{"model": "segmentation model", "dataset": "Sentinel-2 satellite tiles (TerraMesh)", "image_size": 64, "num_classes": 10, "attention": false, "residual_init": "none", "muon_scale": "spectral", "learning_rate": 0.016, "momentum": 0.95, "orthogonalizer": "newton_schulz_5", "max_steps": 14000, "decay_fraction": 0.4, "final_lr_fraction": 0}
Rows from block 7, named by matrix and row number. Rows with one number belong to one channel. Each number is 128 + 32 x the weight over its row's rms, rounded and kept within 0 to 255. All counts start at 0. Numbers have three digits each. After the name is the row's rms in percent of the matrix's.
# convs0: first 3x3 conv (model.enc.2.1.convs.0.weight, 192x192x3x3), inputs 126-134, a 3x3 kernel for each
# convs1: second 3x3 conv (model.enc.2.1.convs.1.weight, 192x192x3x3, transposed), outputs 126-134, a 3x3 kernel for each
convs0.26 096:124156130152114102154103114124129106110079051146119123152146078129109123152129106094087101115144095118119108155129132116105121130099116112119107108141101145108115142157139194185186109121149148144135089118131114105118111125138192183158109148152
convs1.26 057:142118119130146123121113074205151081105094178131136083106143176136166089122108152134107144103133134134140144080162139112171119067141115168135109131100191170138157116133110079112121140171129171138119178137099110149175101137109136102106116121111
convs0.27 118:164103149248195102197140116153213150115237123181186190152114087139109061128103109127078106102113133123126154094110167093129162073125157133154153113150093148186162132135122114094142144168159118129114128111133120098098015090109143207094106114164
convs1.27 148:098163171051077157101109127210180108155083111151062119155085144129138204129198209137158146148101153147165109132135122143103149034088088163130152176112148171132135156152074124067125123154139159147147148176159134145093102121116121116088157099100
convs0.28 144:109130093200154071127104084120109065107128111138131138130113087137099077115129126100117092136133112143110123136135144104163155111093098153090128123110135153142172121170119168145132193162140138140119095143165115119126117083124169104100122165105
convs1.28 126:052158137078125122132159139104090095142173073089140193125154157162155135096072148141181181204149208155116147164171100108093173111115067118124107144136147067183101142140188134087096124116108205166130166099098093115094117110127077077115107111167
convs0.29 143:154165149135107137136111104160132202048094074051094105190149147182081120144120142145126154174129090112147158098093142124141179110149104095137102099044113120146090147113134124119118138138135118129107110091120113128141146097117122111086168138168
convs1.29 097:134155080091081127140119078138179177092160125119175136102119081103146140100110103077091097117109159116112182167125161100076125051144184170180167117158121143128155117163131114137081127128176132113182139181182118124115165179180078189165120160159
convs0.30 119:139110151125152155110104087129150221189115094127174166099112119051118115112162146096126081128114129146122138118132110156159095171137112151121134136148173136126212114128168113122143136219117114121128112138130130155117126090121145139096121122123
convs1.30 197:135122079094172186079086089099092133113121104050064112138109074158152145086111138114188058103157135149149174138158093133105167071132147111120185117125079075078142089110214171049089145101111082075123166133153110092131163160125071134129125106119
convs0.31 136:155163198121071173170077047105128134146097173091163070082061116098087147086105150119138140150107132124112124161091144164108133145081104135169106130142169095122152162194122128135116166108130164133120101132126133124140128181182128160110160089082
convs1.31 080:099129124054124164097111061194109127169109164069138180156114163103149087074152092119164136145163158170124132127138168126136069110104133156122155140133132107137105113105091182135107136112134166134112089143126113150098042098133097113166037092161
convs0.32 048:087120166081164161078138122103062059105135094076076058124145171082158154085098132108120111145127145131148155157147100129154141181142105145149151171146161133151157164168164154179163131197231122103118180116119111123110139114141046123093056133099
convs1.32 027:124126162040080151060091160173155144162197193167148218137137174150090140089091130108171196136172240149130171147121087113092089044095157154124157096139129171178167129108166095125125149125137148124091205127136155089143100155202125129117142143139
convs0.33 055:192153136099151110120094161093043033107095051098100047161175138130129137071099093126151120120141127103142135208160154143105116149132155074153126114096088175126094132093112143159177130171115104131123120110114124122130154160125104140138167205204
convs1.33 031:092141162096099145066088084134151152111133147150133166164162136113126099144080070165113124114106133137114129123108095151121123067115130098162134093149107150148126134135124102114175133104128129069142122127152138083129073110168097063135105084140
convs0.34 071:121145094069102084104132115118102070090052011126086058115130167127158178131137119120105118114103113100136109153155147143156130212177173113093119160111090125134120103146161123126162171147225129117134161148090139166134107125092126085134129152163
convs1.34 038:122146131121107115095113111192113138156174168177140102136178131084088086095150127119087169179202196168172137081164106073117113111134098111106101131167107159140118056084118163143166191130198123085115167145098139154146108121135111083092119104144
convs0.35 094:113094200096106114153111065060101044026042019165099076236193120099113107128120094151083124112088095121144104113098136134097104119156154109094154084089093102136109128136145093092155113074153147132111097125114139092102185124143178159151130127067
convs1.35 054:102132169122177154068151106083134116125117135113164148130189146159119120130110092112110096125101145142115156126121137106141114122099155099116111097106107183125188136170092163184156137160188137147121141189183143114153118103112159048144141129106
convs0.36 134:119183127097180171151114144141096120151089070138098104091129147098142044154145144112104086103090121156119111102166152147135147134074133146134140130146154069139113145072129075103141177129142099110119119115135118123136183078046128129116132048063
convs1.36 175:061140057112141106056093140092114127086084179150109066159115091147145121095120098123147120132120116162151121176120115148139088162070134139121119090132086130145165117106163172151131159144122128129180092112098118204116136108108086091123121121125
convs0.37 077:083065183074136116051117145185090136136081108097099082155168180162111142167145114093108110092095119104138103138138146184128113161135130128114139071155155128142107161119214212136153160147196120138136147157134118147127119112182085080122170142130
convs1.37 040:150163148133061146144227151112175164145159143158159130138119124106106138108079068135111146156182205148172185102162165116070127109121073103133136126170198204169165143082146093106105145106150134123100110157136126077127105075203105113184078178119
convs0.38 055:117186105055169087085116063146046083110048061076035117122146197111136131142137125157121147111156123074131127172165110147143147196103135133135134129088119135079115115137140178178210123183164111127149117124132128122143099093146112165130115119185
convs1.38 031:152154158084148071064140148140103158148174216178106121153133170159094134125090101110122147142211200172180188099151121126107168109140121125110137133136123116137142128065109113112110229172168143092092152117134157054147060119196049074085156112132
convs0.39 064:096133100098210065056129128100061129127090097086055091140193144081117164070112122155106135126164133094131140186129128142107088179128132116142098109123098136119071135143185198091171161197208128096118106158141152126110115134139100186163123093152
convs1.39 034:155137172101142153144124176113152176105154132133099113107130211095069172107125141159106154102114176162152105150123138102156101086120084148162118130114151169132122108100179114175133146118144158163069095126114113122129054110120141121151142109148
convs0.40 145:135232128216098070051199135162171158122111103079058151184127155145101106130117175118122109099124102108099106115116134147118114123135113117124153139137151139177137094116177150168198129070163127135137161120141131128140156205137103084109130177185
convs1.40 110:020118180094114104135174168173126177147163096165202130143124116116193154156126200117123162156113235143094129094138142130109110110091067124104113048113128153176141141155161200172101064081179174173106101123118063131173165142159137123124162096194
convs0.41 127:036117140157158170208155122086130121119122188149096077115161146120151127105168081124134127173130126131091101162105135101149176137114111144131133091137117099103105171114192112133109141108103132126141097145135123115127103108185074051107144140153
convs1.41 139:163183168081091131173121171080101083175180146171173177122151078131122139081090132101129145127148124094043072187107110086070160085143100141153089141104048171093069132165131123122143148109131173146146138126154158136065125168122116074137196209114
convs0.42 134:127132148085161133149122101083073158172132149122136119152135100095074155143121149121074164114132112120119136114144163123149178079165082134093138134127164148140140112160096153115110191158199140143131158122124111138110093116122096190125083084104
convs1.42 094:086113150079198124147107084186160132187134109175133151077120167143128199092109078127154143162175142122117148149145126125144094036123151127104138120149136184125171160125093074150051125092118087114145145170145159009111102100071111083171107109137
convs0.43 047:117121125078090093100161119119050070079059044086074006120123119134164096133158063121140078119112137073109115158163138169114141153146063115116118131087148138093136142123114137224180137186142117117142147132145151106128088159129094089138081117153
convs1.43 024:123131129101063151080112164171122133160159213161182189151169178142090077135133120141150238138173219158145177167143133139117126100061142150132141108139137116155151095080095140102189145168142139100123197101131133078139118111199116126162123128171
convs0.44 083:130141123067057104113177095118068073060045062123117087118137172166165132141162174114108095119142115123119122152095143149130173123131172124161104146131158113147096110133147180173132171209115115116101126135116120118139100166175107160126044167191
convs1.44 045:119141232109176151106184114174135119196169221098077165118139162134075129091090144155123117101140154134166149134147141059135152034124153138138177163109113143160138195195155132134157182167140103111107139121119190169129116162102109100134103064149
convs0.45 128:110157242181124080014108106155094072093120134055058144152115129145134132128118112131139115110127123117143139123102134063110085108155119121094124100138118171157172147231168166170136109164189143145129116102152129149137118106145099140168127137169
convs1.45 146:156120173098090078125125058230158129084074130077100089156167174126151093108093148128156163118150147175176172143154181092191153147071122072126147113102106129109134102070080130128097124096190168148105166113103106094131151132074078051112088134109
convs0.46 113:100120049131193082086124209140118156146087137126138145128164129185138175106119127131131118162153151134092120149163164149160212107089096093171093097116110097157146119124098155132097187189194095092135150123148138126136163153140164072107082153203
convs1.46 195:099141186157166129105116103114152149137112117072162150136137141118106150103140150117129139115157178114092081147134153127132082081089158159154089153160101198129129158135074134062187127125141135082086105169140162129080086119139113134152125169148
convs0.47 056:149095162122117128135130131040035046066043055025105048157130120118178121134117137111094123129129127104136125156142149157132149183112141134122066125130092112131162127119155106138184139150168142134128119127123134105148116147134098197160155191150
convs1.47 032:120083139057104143051090091135174194173178218161193197174165126129100086121138147133137188132196156162170138154117082065071118094092117117131141123110119178127118082105119111174142139124181151125121070050072103074112099102145075087114136118114
convs0.48 118:100143104194126120038145142179153099125054086225114100151160093125213153159117170143126094138139137180118109190198183137135109066133123078100088133135111143107102144145123094136161081187157147140116099115108112105142111153104104067143182147139
convs1.48 067:169166127134084175202142172136150128113113127078108195170156096172098157146179171140159148137132138158134139073177177102070127191134099121125147034101122146112104082081142099179152090064079133107136084109107152150130132127096157147127107150144
convs0.49 135:120038146099125145040126073156127151072058110093115110112071154087109164139109130140145096118116088133100141142178130121082173195118065104102136132117134100114132136139093114131134174104133090117117123139117116115135145159134143113152139103132
convs1.49 230:162141087119089124183158156137090102090128185215136158116119140119169129073147140072073099145126081075113121151173083160098136191144166099125109101115136121130132180079170166198117115114137079165120146108141067143073053163153106162089124118109
convs0.50 048:101166149091170208138142100053078049119153096107125101143145147075152149117100120119120171107104167139157103166156158118120158119150118126173134104083117142098143109186119088110088133117100132131084117113120132118113128103057106031123212143095
convs1.50 029:048132116052114073077124153146159102126081134130134191112138161088148145113147135134176146137166116094146139069107093103111072120161115097103149105140186105110114170110100172163164153040154099122148068072124125106156113086072119124087149090128
convs0.51 067:119148160062218126120199115091078136084172085124146131117151106145154131088073141108135170132116139130115109134105107137054139121086138125155152123060092146168068129129080162169163106151139138120119136103116115151128112127120093077021089151098
convs1.51 039:091097160044097125154097129100125124148111121121175171133187159131095132170225159172180150165190103190178183068138079157120117090176141117014090127166114109160156098082114108124111182060039116117133082039105162054134099117171167111141141159174
convs0.52 122:221115087179152091103120131100173094178123125133155147157142077138166094077112189112130136109096134127157141144077132161123121149091180140102119085127135136184172104184189095180120165140152100117140105121118140119116193101052194061160189188169
convs1.52 217:092094191140118131152189107008070136075102138047087100178085137145103106182159100096107058134170131184097081155128104176207105093176087162134107103129181132165161095132113165127092147110196185134122134158116112157126131153063127130053182135137
convs0.53 058:207178117173063137127129057085087056134098094082117098164126140090154118177158127092118147140182138121150137116039176179118146168131135103133156107150113113131131129144141128164199149132123125145149117108145129138147109098137150123102124154092
convs1.53 038:079120119067169126078068112137138129197149192129128152105126151141126142180172126163179207147170136121145140091139093090108123096127120109108082101088091087079119105131165105083148072106084118129139149122084084122099109138157088098098126129146
convs0.54 060:174151087128100126103127157058119058072146075095081056154191097106130128141126084177145164135170141136138108138125126113183118123044055139149142133121114125139141119082084087120117088127126125126121131126137121145168089022121109040199070098152
convs1.54 038:054133087097139102113139066185213197099183192158154237119143119129212140168123155142154174157160164100066166124114060145073151129119113109115117069081083153131114107176088127196172142125109139107153103084137085077074086123091135128148143144139
convs0.55 100:100139091162113097072159097124134090185110136112167140113086101134121145209225127119107135099123150099103108138136149139115130145128140126121149109147130103134106122154107192179199131142131105134150135117134136120124127146105140061103111131085
convs1.55 069:134162150159172143130091092131151208155133214113144128139118110067137098174129120171156151109093134141148154111120086087098134161114108124109104116096128151114152157103112150127099151142192124138147117106132112108171157165156052118135057148154
convs0.56 090:153132133202145047165102135156139151188172194096123105089165092193105104206122155116097122184117159179114149121121145134126150168141156131109173133164177089127133145177161174105184129192189155111115120090131121128113152141122101123108090155176
convs1.56 059:108109111129114092119155144119095155078140097127091139114120128131161202084106087143144150073147168117108143118153125152102163065062118079129130136095129205096137145113131071126081153105137145118147151150122153128089125156124096089121208118140
convs0.57 108:104195109124120169087146126083113062133202216128087161122067134133171185142139138114146139174179176085099138148112167171144138130135165132149123130154073129120112084149174150121173100144124149152136121109096147117135214206157098154105087132138
convs1.57 217:132062100161119141130068117094145125068132144108140125106082058082121125140140120118154187086097094080121051065117137158108123132117142106055162175165157165159075129197195148143154106150076156114140156127112130102117130086144108067130044155095
convs0.58 052:144180096149125215138159101129135125181155143134109097101094145079131147144146152129162110107098113101139152161118099136160149150175102126139153079147100104150162148115133159158187106124155127155097133124131185178164118129116140111144116068093
convs1.58 030:087163128000133136091165150122086090098111188136096233130155155091149164160136143141106163150140149141115161123082156089095173168124122096093178137129135143138142074075123165142175081085117148114169086119109122090110075088118147039076097083106
convs0.59 104:080123112146068135138168095100149114098199067080075120173140188095143100125192074107167112166138124111115126168145163188136119213135181085092149131075057072119114113154174125168159180121181112138122104119078107092111106144142113034113080116117
convs1.59 072:102159068136116184168135117136110149153105109138115087099084151086155118136126133124098159133160087191131158146110122118120115078129104119091145139132136083099107170168163178102131174116169079074084143165150107116164071105056114134082129117175
convs0.60 088:139089140093173145144088165109105127186170119121139079137121130159122150118158136111118172117098173110106085138146119120130142140140074126110133097120188166123099091136123141173147126126097124132163152138146106146192188146120201136038143112100
convs1.60 055:139192079099103058158102172122082111127089192164098170158177147087151145169169146117168185131160173151161167187092099145164136170129130122086085139148133090149144148154125139088076133176061133137095135088154131139122140129134096120125108080165
convs0.61 053:153141118166119180145142082191147065121124128086059166125170119073176208144174132137164134119148135112147144134102176176138162107188175137171113106091133078079140136063127173149208115122126096135114111118128141117129088108143153084080171062138
convs1.61 034:087111153059095111017102144117106100115127089128125147116134124117127180147171167118130091122154115102127136052117134107092100149168130134158158108123106140088121100193200093139102179149105177156152089103091157119158122136115107076175154123157
convs0.62 087:146124138106075154068091126101100140139151100114055084121140123143178132089104084119135140129128134097119140103136074125167112162194137146150156085136153134118124126099149156104105138094175115123109158129096133124148115192140144052142000089134
convs1.62 054:081156149105169160200136163142172102135088149129164179142178184069078125110173152102080119120103112142167112082059081102089148177180144118082084140173125122145162086105159151105057163203166139132125097105138173127123142102108136139116212090084
convs0.63 069:149107154164170182106134114075039072140142120130064114176175093081189105090128149096118089098132115155125135171119130129124163151157136106159106113067121071122114114141157121119081161052121128162140154152132137153121148123107147114158190141176
convs1.63 044:097125120061066157092144149171187117127101164096114178152133157134136166122110155153163188170190158109150178101068087087077109147153061104134157075142161176097134137098107158129102109107127097079138094023099094084104112109139126146101132091093
convs0.64 036:141104119106170143102175070075083090149103091117134084152219147150170198190165150134135145123148132151199150121144134100137142143157118128130113139114129056147137113166109150157173167144108134116126137148136135121142089085099058093106159093063
convs1.64 022:074139126027070168057121180147091109129142169099122163139131146097072118138136174184182151111182191145099130106126171143116159146190132171101125065127134145168106140116127158111150148054156141126180120126108096033107096148102105052125148161158
convs0.65 135:083167126112122129136073066135056139088067179131086161120177144197076105161078125142147105084118135146112148128109126089110111167081121143178170129147125070184116157116128130166119198137147143141154112124121131134118092108084143132079061130140
convs1.65 117:129103074122108094123038108103151151052148148168134111128099184129111102125066086096149078110105047143078069125135098128158163100156162125082157148114119154161122148213145162146167148172129107140115132146112147140074169118111118027071096106129
convs0.66 131:155132088084067084109066145079113244102160115113105149147148098149083124100127091130129138104133133111096117130121123154162124174084168143080103152117098125151091148188081148107098130102194137115117131151117142148118152133131086142151179144119
convs1.66 108:110191160140104143161090169160124124130128125159152104155164177159167177084120131117169128116120119158151109142156153114113100144091130115123078126146107158152158168133134171072131116179125131101134129115131159125116144086142131078157176097111
convs0.67 044:136146156144130177173141185067089027101139097128076068157157112130175151156096164105138160140151163141177159161166175129192129148182114127134125118080105090057116114194154122124142149189155104109123126131155134150140107121137108106104215144054
convs1.67 029:093121098093106108047088101190130128166130095108114137112186093102140161132128155157172145146171129120104127100117112113043127138179130077082121066127056145107102125094160121091150104081064153122132079137116115064119099138143132142119115133133
convs0.68 066:122183050173130130097145082147151186155140149098143119147141125107158097220139123130116146131123150116139183179162156137163198170156147101135082119117108115136136148153069145179206117121142129137153124122148147157141102129148087147119145099140
convs1.68 041:149105116063111122064111171132111141137125186078090221110132154145196169137150142163176208115162177148103118091100118093159148151083116109082144095114111135103090140066131121089151146068097096108100101165095111096077121133127093070101080052126
convs0.69 132:113091093147137164141189105075070189118074171124139196120143115154159136095112062120161116126074100124097135128126097142102103081094185112163156113108160127117099191157131068093065133172201102131137134129140116122146070063075082172078096171145
convs1.69 100:141128189081137141163159084150146158130117098055053120190217148084106109093085112127091072144123140142090107147131136091119100103127142145114059123144128131143131115150107166077121145158184189122113153116151146140181133101149064109113135144118
convs0.70 044:109131130103177119119199129140065095095163209104089087125146144156154197108143085115155177124152154145149159163162151194129162145164103139116119089105121133073085112114094182160163048183101123132144122130114144152160157170125101084064139147072
convs1.70 027:111093139037100123064074120089103123068104203137140178187177157097131156164172234085173144154189186137171170100092082141121134130116145106150104114113105115153167187102173177134147180075095108104103133050087110072129055099090106114094114137117
convs0.71 049:156139123081145115171192055135136097109173069151036103130158144163149136149125160111136137132172173151139140135136169110142108212170171095111143161142116109130158115137123158168204124121096131131141114114114151132130122105072045131121106128076
convs1.71 030:045096145025129186062122175138116105075093114106126151179150143130109082200183131143158140128171122152149158131113103087088200111146097123109121123083107107099152093139141130115145140096128158134122116070120129094128126155126093096126155141151
convs0.72 121:145116112160136146228103150162145178128109113164109118112095098126144071106086069135119104141144122101124094104142096101113192162172116113138143080155140109141092164094146166127143121099126122140108136135147128142118170138186063093102187118115
convs1.72 122:155158132094119143135117226076041061160098111117184112210118172122182170148162151075142097172168131112141129149148148146154123126135151111140124085118076152065128105112109162137126203200122150169138106160150112110104104130131143119114087105100
convs0.73 126:184065104130070041077100042124156116159171136108110090100155074127095145081077132156135157140129087121110070121110101131087068122174183142128112116057113168159156117175140106132091144170102155136122130078124111104087108100130148166156071058129
convs1.73 102:146163168132133127203176095148120158120178142123200106098195116108145134091133147112120111160106163083137122094099087106152148175127105108104174127144162171098073107208139149132133095169133163106110118103121113127120209191194116110149165116143
convs0.74 114:222119224100231097181139131102191127151185136114136103134118121131138157157121150108172132181128185088155141129126133095188151114138173143134138136104149103107106110105122171122135062118135131136134146144136139128105118145172104071118149123127
convs1.74 221:119081143154185156109185113171139150137121164012081116114080144155115137159181078099146122106163176064082117098121166098152182128062115136108125119163082091092113159154195148162136146160152139132129138147094112103060150123069130099112101159156
convs0.75 120:090130203091110051106110056117071122051161077135136134085123166138168087114099188146141126106123119143145155163146158146146135104099060163096072164080092091118104148130187160105095137154109100127138134145139122155109194111151102091112220072132
convs1.75 086:119179127110118122165087135135137169203111162121156116182163087143128104135129194144131130154169164115088108208153159099052081089120165162088204138116104152145165098129129136152087090088100131130151068109133151127137168172129111124160153141138
convs0.76 051:134071100157074112160148118098075038122060074160082033170160145170165200183193095138123105125119147157153101108135174129169204162157139206099118120144123120086101099125123126118151134139177125127110122128121116110147160172139101078128125055077
convs1.76 033:140067103109147093058142138186135083191183170203153148172123133081114138115137176075138099135139165113174143117168153094117134095079151139119129132090126125147070161122160114128140193148109150132177144081120064103116205150158120171132175119098
convs0.77 126:128087139127102049099116080101117112059110098178063178140114133138154144131075177122066118136114144138102123117151155154133157112165130109117122133128085153105103175161135154131171157220116120133132130113152111112121162137130077192083121144108
convs1.77 111:119130168155113146161180082201119118118159115137140152151182181137150149141131159193205127107086113104102100094094177110110087132060082135164173107128114137177133188103132075078128116142175139176129150152167104164096176108140098080178146091133
convs0.78 112:183058155085175064189126144104105092196114136169199156086112150131161119157156182104115124138142142135137131154145150166128120143145192128178107133113142089097118105119117109140125137147148117126138139124135149108155143104104189114084050117086
convs1.78 209:104092138116107168129152069112086120062123091122162157116120092184140137122064139118156123111078100110106109149116082137142157109110120109090100151127115132126083144148163160123113165096174123095152119103088057154089105130091157125143080136209
convs0.79 128:133163126115130150116201103134148196165169167222149115101059167172080119139077144093134136119138136100135092129087114142185125110184146089121107163117132141096101115119150095201217163126131156148163123146124146107161033152068119102095105058147
convs1.79 097:145148162059105132142201177100097161170152144181128105118148174125175168072105146145103113180138114137117186128135164127127114071110094110100110148104126105143159156141166121080140136079147117146093155167085092157100136180135140110091224127179
convs0.80 104:100095040175174146109143155128116098121069103165236158151078147127073124142126107169148110134100142122117121168183123132102096127166154119184125128136121135129060129122129153153135125087159143113141131113113095138107159151094111136124092117191
convs1.80 067:145127119132144092123101126149069113119139171126159152135154120133073154114139094160122072037115096140138143131088096105112148129142123092119150075118084128132152133189195117085153147108095143150163105114128152134074127156153090157128130109060
convs0.81 121:156077108126096154142148212110134089111170220137095110100074159150189194100126174081138089120130096122128084134197139197184138096076130143130113125113083078175130148145155083208087128163122135111121121118128099098120182121098099080158204084184
convs1.81 160:147124116070048117104218179052071110188133150183132112087175132126156128117125111123110129182170108146035124102092134148127113138054098144099158157105115176161143175095131091119174109199096122138130100111114129118121103134146157138141206136196
convs0.82 057:090066147121085146100144091101095137051099056085130015154185127081145182130174180175146180138128126113132152126121130163134104132161122146120114116130068162122089123149161130125231166135209111133117115134090113089143141150153097104079078124093
convs1.82 038:144070138094068135088115145177152176139157179144130168143132163089116148130160174134125107197148126175142155157079164135062101095116139077105082082101121122071094140143156128128123102097146109144145109104128112098105167136131185103147111122130
convs0.83 102:185062093131189056115052096184148214109128089112138150146156120130096139145159157103109144121131130065085121109077127117072132164117183148159142144115160159148139154188147158179142099129182125135142094156124114084099128091204110144077129131146
convs1.83 073:142118106113135106100151109108094159167172158141055104144178151148137177093109151144172165131126150143165156186154039103147183092125133114131139146146149121129132121151114181145076133166163118129108097163146129101108105132176141146183088118120
convs0.84 091:134121105102134161073074139161112133108006073058153177096113190135102179102104174111142158095144148118105158064065132153130119152168118189211147112102133100097083071138091161163183161163168119098133099111118130139107106124069072075058068060055
convs1.84 061:108087130102063177134114120090087145189225181205197185157155164091116215130181185132151158053175127138138158100146174119137069137138112147153103125182146105170120170100144082099157225121138112140126143104113133107091102083198152142169202142128
convs0.85 044:087036079095126118109141120153109126095136066076074015173139094146120195172195158157116105138118095159142099132151180093151207136141136136112140151078106151107176186110113149146169130161192137140132156153134125101117142106134113112130043044110
convs1.85 028:100077103040092148173186136216158143161180162123146186096087092085087115101114166095149117145126124135076150123135133127080119120147146159155157111153154128149145137112163128113167159144105174116151104161118085060072095130137145113136149186146
convs0.86 046:078055111146143191114166100145104072107051094109109067166153132125173126124147127156134098150089105117152101112116147113110157122164138137153115112068129125131115147182146149192144161110176139143112110108127105143118135148090144088092095103078
convs1.86 029:118133115103089111097170132201139083140140204156192130154114153106132172130120178120087098149167121182159146107155148125110110142164124157124151082133130109149157131087154124085165122108133099147147091086126117083103170189170186176147140150131
convs0.87 075:136082063185097125094175112140083099075103079142125112153127159106072132153089059109167123110116135127127154145124163167111132121120111157182105132102105148118137169215157186155144163210155139141177121124144130126136075087102129072151151105111
convs1.87 053:101155161080170130149143153211201195173121185119138125120185113139146180081126113151196181169183105098163127141126080141175108101123123155172152077093165130119128125083117135134114155091117116102093110110070118101080147094121192216173189178201
convs0.88 045:121032071154106104158095094123113057135127114110096058192167140174120155170171149105114126129131143108181148139130181043110192125196169161112164145113119098094122129120171112133150129166191132145139129144125109134129076114086110093054087075061
convs1.88 031:128140139069106104103151100205150150182185162129145136107146146101136164086116161073173092115145167119107111105110143106106178089106155087150137116143076130143141150131149079093100127150121158127096119103092108073067188157133156126103210170187
convs0.89 045:066108122087106083153089123123099088080163069083075035214109133153111107196205134134130126136113110140136118155182145096156190103163101150109164121069138080081104143121142135120190105120180133134133129139129126125116112077143080117048109095051
convs1.89 028:156154112098132124071144143183171124124091153095128114129099172115092160114129159110175115158173160128107199124134101116100121112066183085127118121117125123111149202162204127122158158107190158138121152086078100102082118082157156161134158155135
convs0.90 049:121031038069102154078118172129097097087091036124085037146187085163180159219127125159157144128106104146140119106175165177176194146187122122164191116108123078110109123095132198183224107132134128142127150138121121154099095103117094103086082143094
convs1.90 031:142085140138099119121177168146148122127130151166106182110075123042042179147168172098100116133138144141129141105087106130105070140134151192130142121142122083104130158184160109120135171157165118145138135110119130113107118174193112112110144133127
convs0.91 098:134088055141133079011063129138152161106016114126073118196142128172136181189108201148134153118135148168147156129134108077114089147139126126086093148111106149102165148098190115099142173118141108108136133131121124127119149104108124074104135080104
convs1.91 060:138128198058140150163123171145207164152122149128097149097142143184146136142102142157092156183160174124147140113100152148173072138171123119163123134141132120136148153137213199169157167177102123126112075174077058104103100096098201122180147160178
convs0.92 124:090089207191199045150094193138106104087141091119150101135145175129123177097133083158102150114144112106089081139172193113098172147125094132107168061107116112187120159135103157090079120137143124160133128116129124118132104088127134064173039109110
convs1.92 089:123119122144094108062155133161168078141081125130181132135147127044154133132126155113080142170090100111109141105188143121154091149124180143097043168030074145169122145109172107131154108066077165152163130135138120110068082163080149180108078122069
convs0.93 067:125141079131171099106122108165175141090118093088089086152177130193113131138175144155141100147135144122109116110119138109134172102118141116101138186129138163100140137075118118156174128204123110124150123145115118130122100115110137056101090050102
convs1.93 041:145163148050062116139123109159149178145110089068150132099114124122103148141102187113166162155151145174113126178160138167126088146124186177149125106122121157195134193159237124111120135101119165092150102095140089110091095161145141158167143158168
convs0.94 054:174126076176092150145102174139110077126104090089095028178166120129143135207160126178127158137113113150140110143119105115150179174122184136088127150154076112128118055149161172178216154100140146125174139142140126139117096119105122074130127124090
convs1.94 038:104112125075070079129110112182169097158137161137049092130072062084098137107090151113166156133131117088082063124136098164092147136095145144169097129091075161113101132147175140102108132104189129138128127119090078104099106082086145123099139107141
convs0.95 085:123111132126052123114168102153176094118032063159124134170174213110172119112136145119111117129139161128148137156073205155103153094150171158144099132084086119122096116099207148150130122073127134138126092113114116112106089143141164106160163124084
convs1.95 054:187098099181094112106143105183122144159213163121108103069105194067106181113100198105110117149126077185149168093133152121105125110170150135149098105157156140138088136136150093172073089136147135198164145107131136132127188122134142166130100138144
convs0.96 112:131083118136073157151179039175118157169071136155170108084118128159092075136161202143133120077143130157161120104099127141119161151105093138150124137129100136158142092112129085112125170141128146117097127116118108125146121096093119116074136220179
convs1.96 206:161116114088084050130114125144081105121190211127192037115108157152178114057091108060111089105131157102118081139161163069124076062110108090115101110090116088108105082076100109166196132147149140149117119114147070128151109139124112174168148129151
convs0.97 054:132097141150082138125105135134149074191119053129128121187200146085123049119162022153112135108147136091115113134128146098138138162155183152134091159104112096132131131141117086157135123169127146142154163158140118142105149079093108104142154098111
convs1.97 035:105174123113098139112123171134163077155153111151062096147057113146102161138091150111128157149217148140146145067153145087092134140151168157162132111106107117140123172112157087103130161071167108100149078117087076131138098136106159089107177175112
convs0.98 048:142100135117163154149079118143105069125128118066148103134101078098066036103075046098091126147098076122137101122101135100072109161159148149137101156146152093164089114198144121142128116038054130143146144153130147102109091107095078146083097138178
convs1.98 028:116157120104177161068115145183152008148155120168148086175176133104108113144153139106109051112158113175161205053150150086130103047121182170090166165133095157082116185146119155102160202061104192108129159113122087080110095114147116135121145081105
convs0.99 043:127170173155108105139077091133098107115116102077070062127096092066106113157206120127104100145149129105134073124109077151122135158133149099110113121113089127130102093104067086118122169163144129106117147120109145136108103174136154169111116128192
convs1.99 022:122127102117119108092122145179157135141152111091067112134073073123094081195109171076106125109093116074100089133137146080107178104136150127129096137150104120139164178163165120130188176141149133122145126093092117058119072108098060112111148115147
convs0.100 137:180163148098074163085142020167139151112183161141208051164098081189106130128137136129089145111110127155120174129127158184093099130129125099098128149105130120113116119135131172114119151086124108141165121097110143110122213066215113165112139139063
convs1.100 117:097093145200178174118109136150093110196132106126095146143126122198129120140110076146140090146170177082127114161150127143155080072101066164111129110147155117091105134148145109156157141112159139102116149132146091086138113129146137173158188119096
convs0.101 103:123155090099169103106113101071064071169194126208189130107128091095102137135051141120119079105116118104123141082087092066102114160110065113116139160157153105148113174075155158089093134076159142141138154132126141130126207142103134153121080157153
convs1.101 067:133163161098189131162115148185135146138189130146163126183175159111126112107052099132169085149103124152097172108111130127088159042120125105163118117133084135150113125176146142055105100192138124098134174109132136123092132135139155130137179175148
convs0.102 142:120192096081141123074188125048136136072084137149141141140146093127140128165123084139142135107107103153171155196141118148178158143114089116138115138087118108107149135106126137142097091014103143132134107135147119127131188105086163163146128139144
convs1.102 105:067113100131180118146114063156071114073187133022121139129098093095153094147146139104150134088127144158079150193187141117105081132111021147128148118066077112098152158154157160174145194147183152128102133118118071115133099104120120164131141076161
convs0.103 117:109057129056164068201100091142214154126184136095070143101193080109177102101074091156132150158117150150132107141112088080125130128059099176143143139084130096096128115097078179142135099108137125125101148125110136115152146138067109111116164115083
convs1.103 190:162132167109123156144122137119079083125098130148149164113096207105098178111136162136097116164106091160104086079206199140120119169181157145082139148113127125074154104169155159105131130063142136138092099138093137107115106096089130113112187133110
convs0.104 142:187166098101119107148185126130153127106100121120171118113142143077131132107149104096108107127112110144141118125140115163097140211109077112145120111154162102120127126118171090119122097120087120140121137143103113140119212083181086100138103065125
convs1.104 100:003153117082119090048049115162125124174173140045123082158202166173218142146191140122162096192145194136098150117076128147108100148181136096120124118083121138123174142123175085102092117134119128106138152091106084053118141177165137206149142149166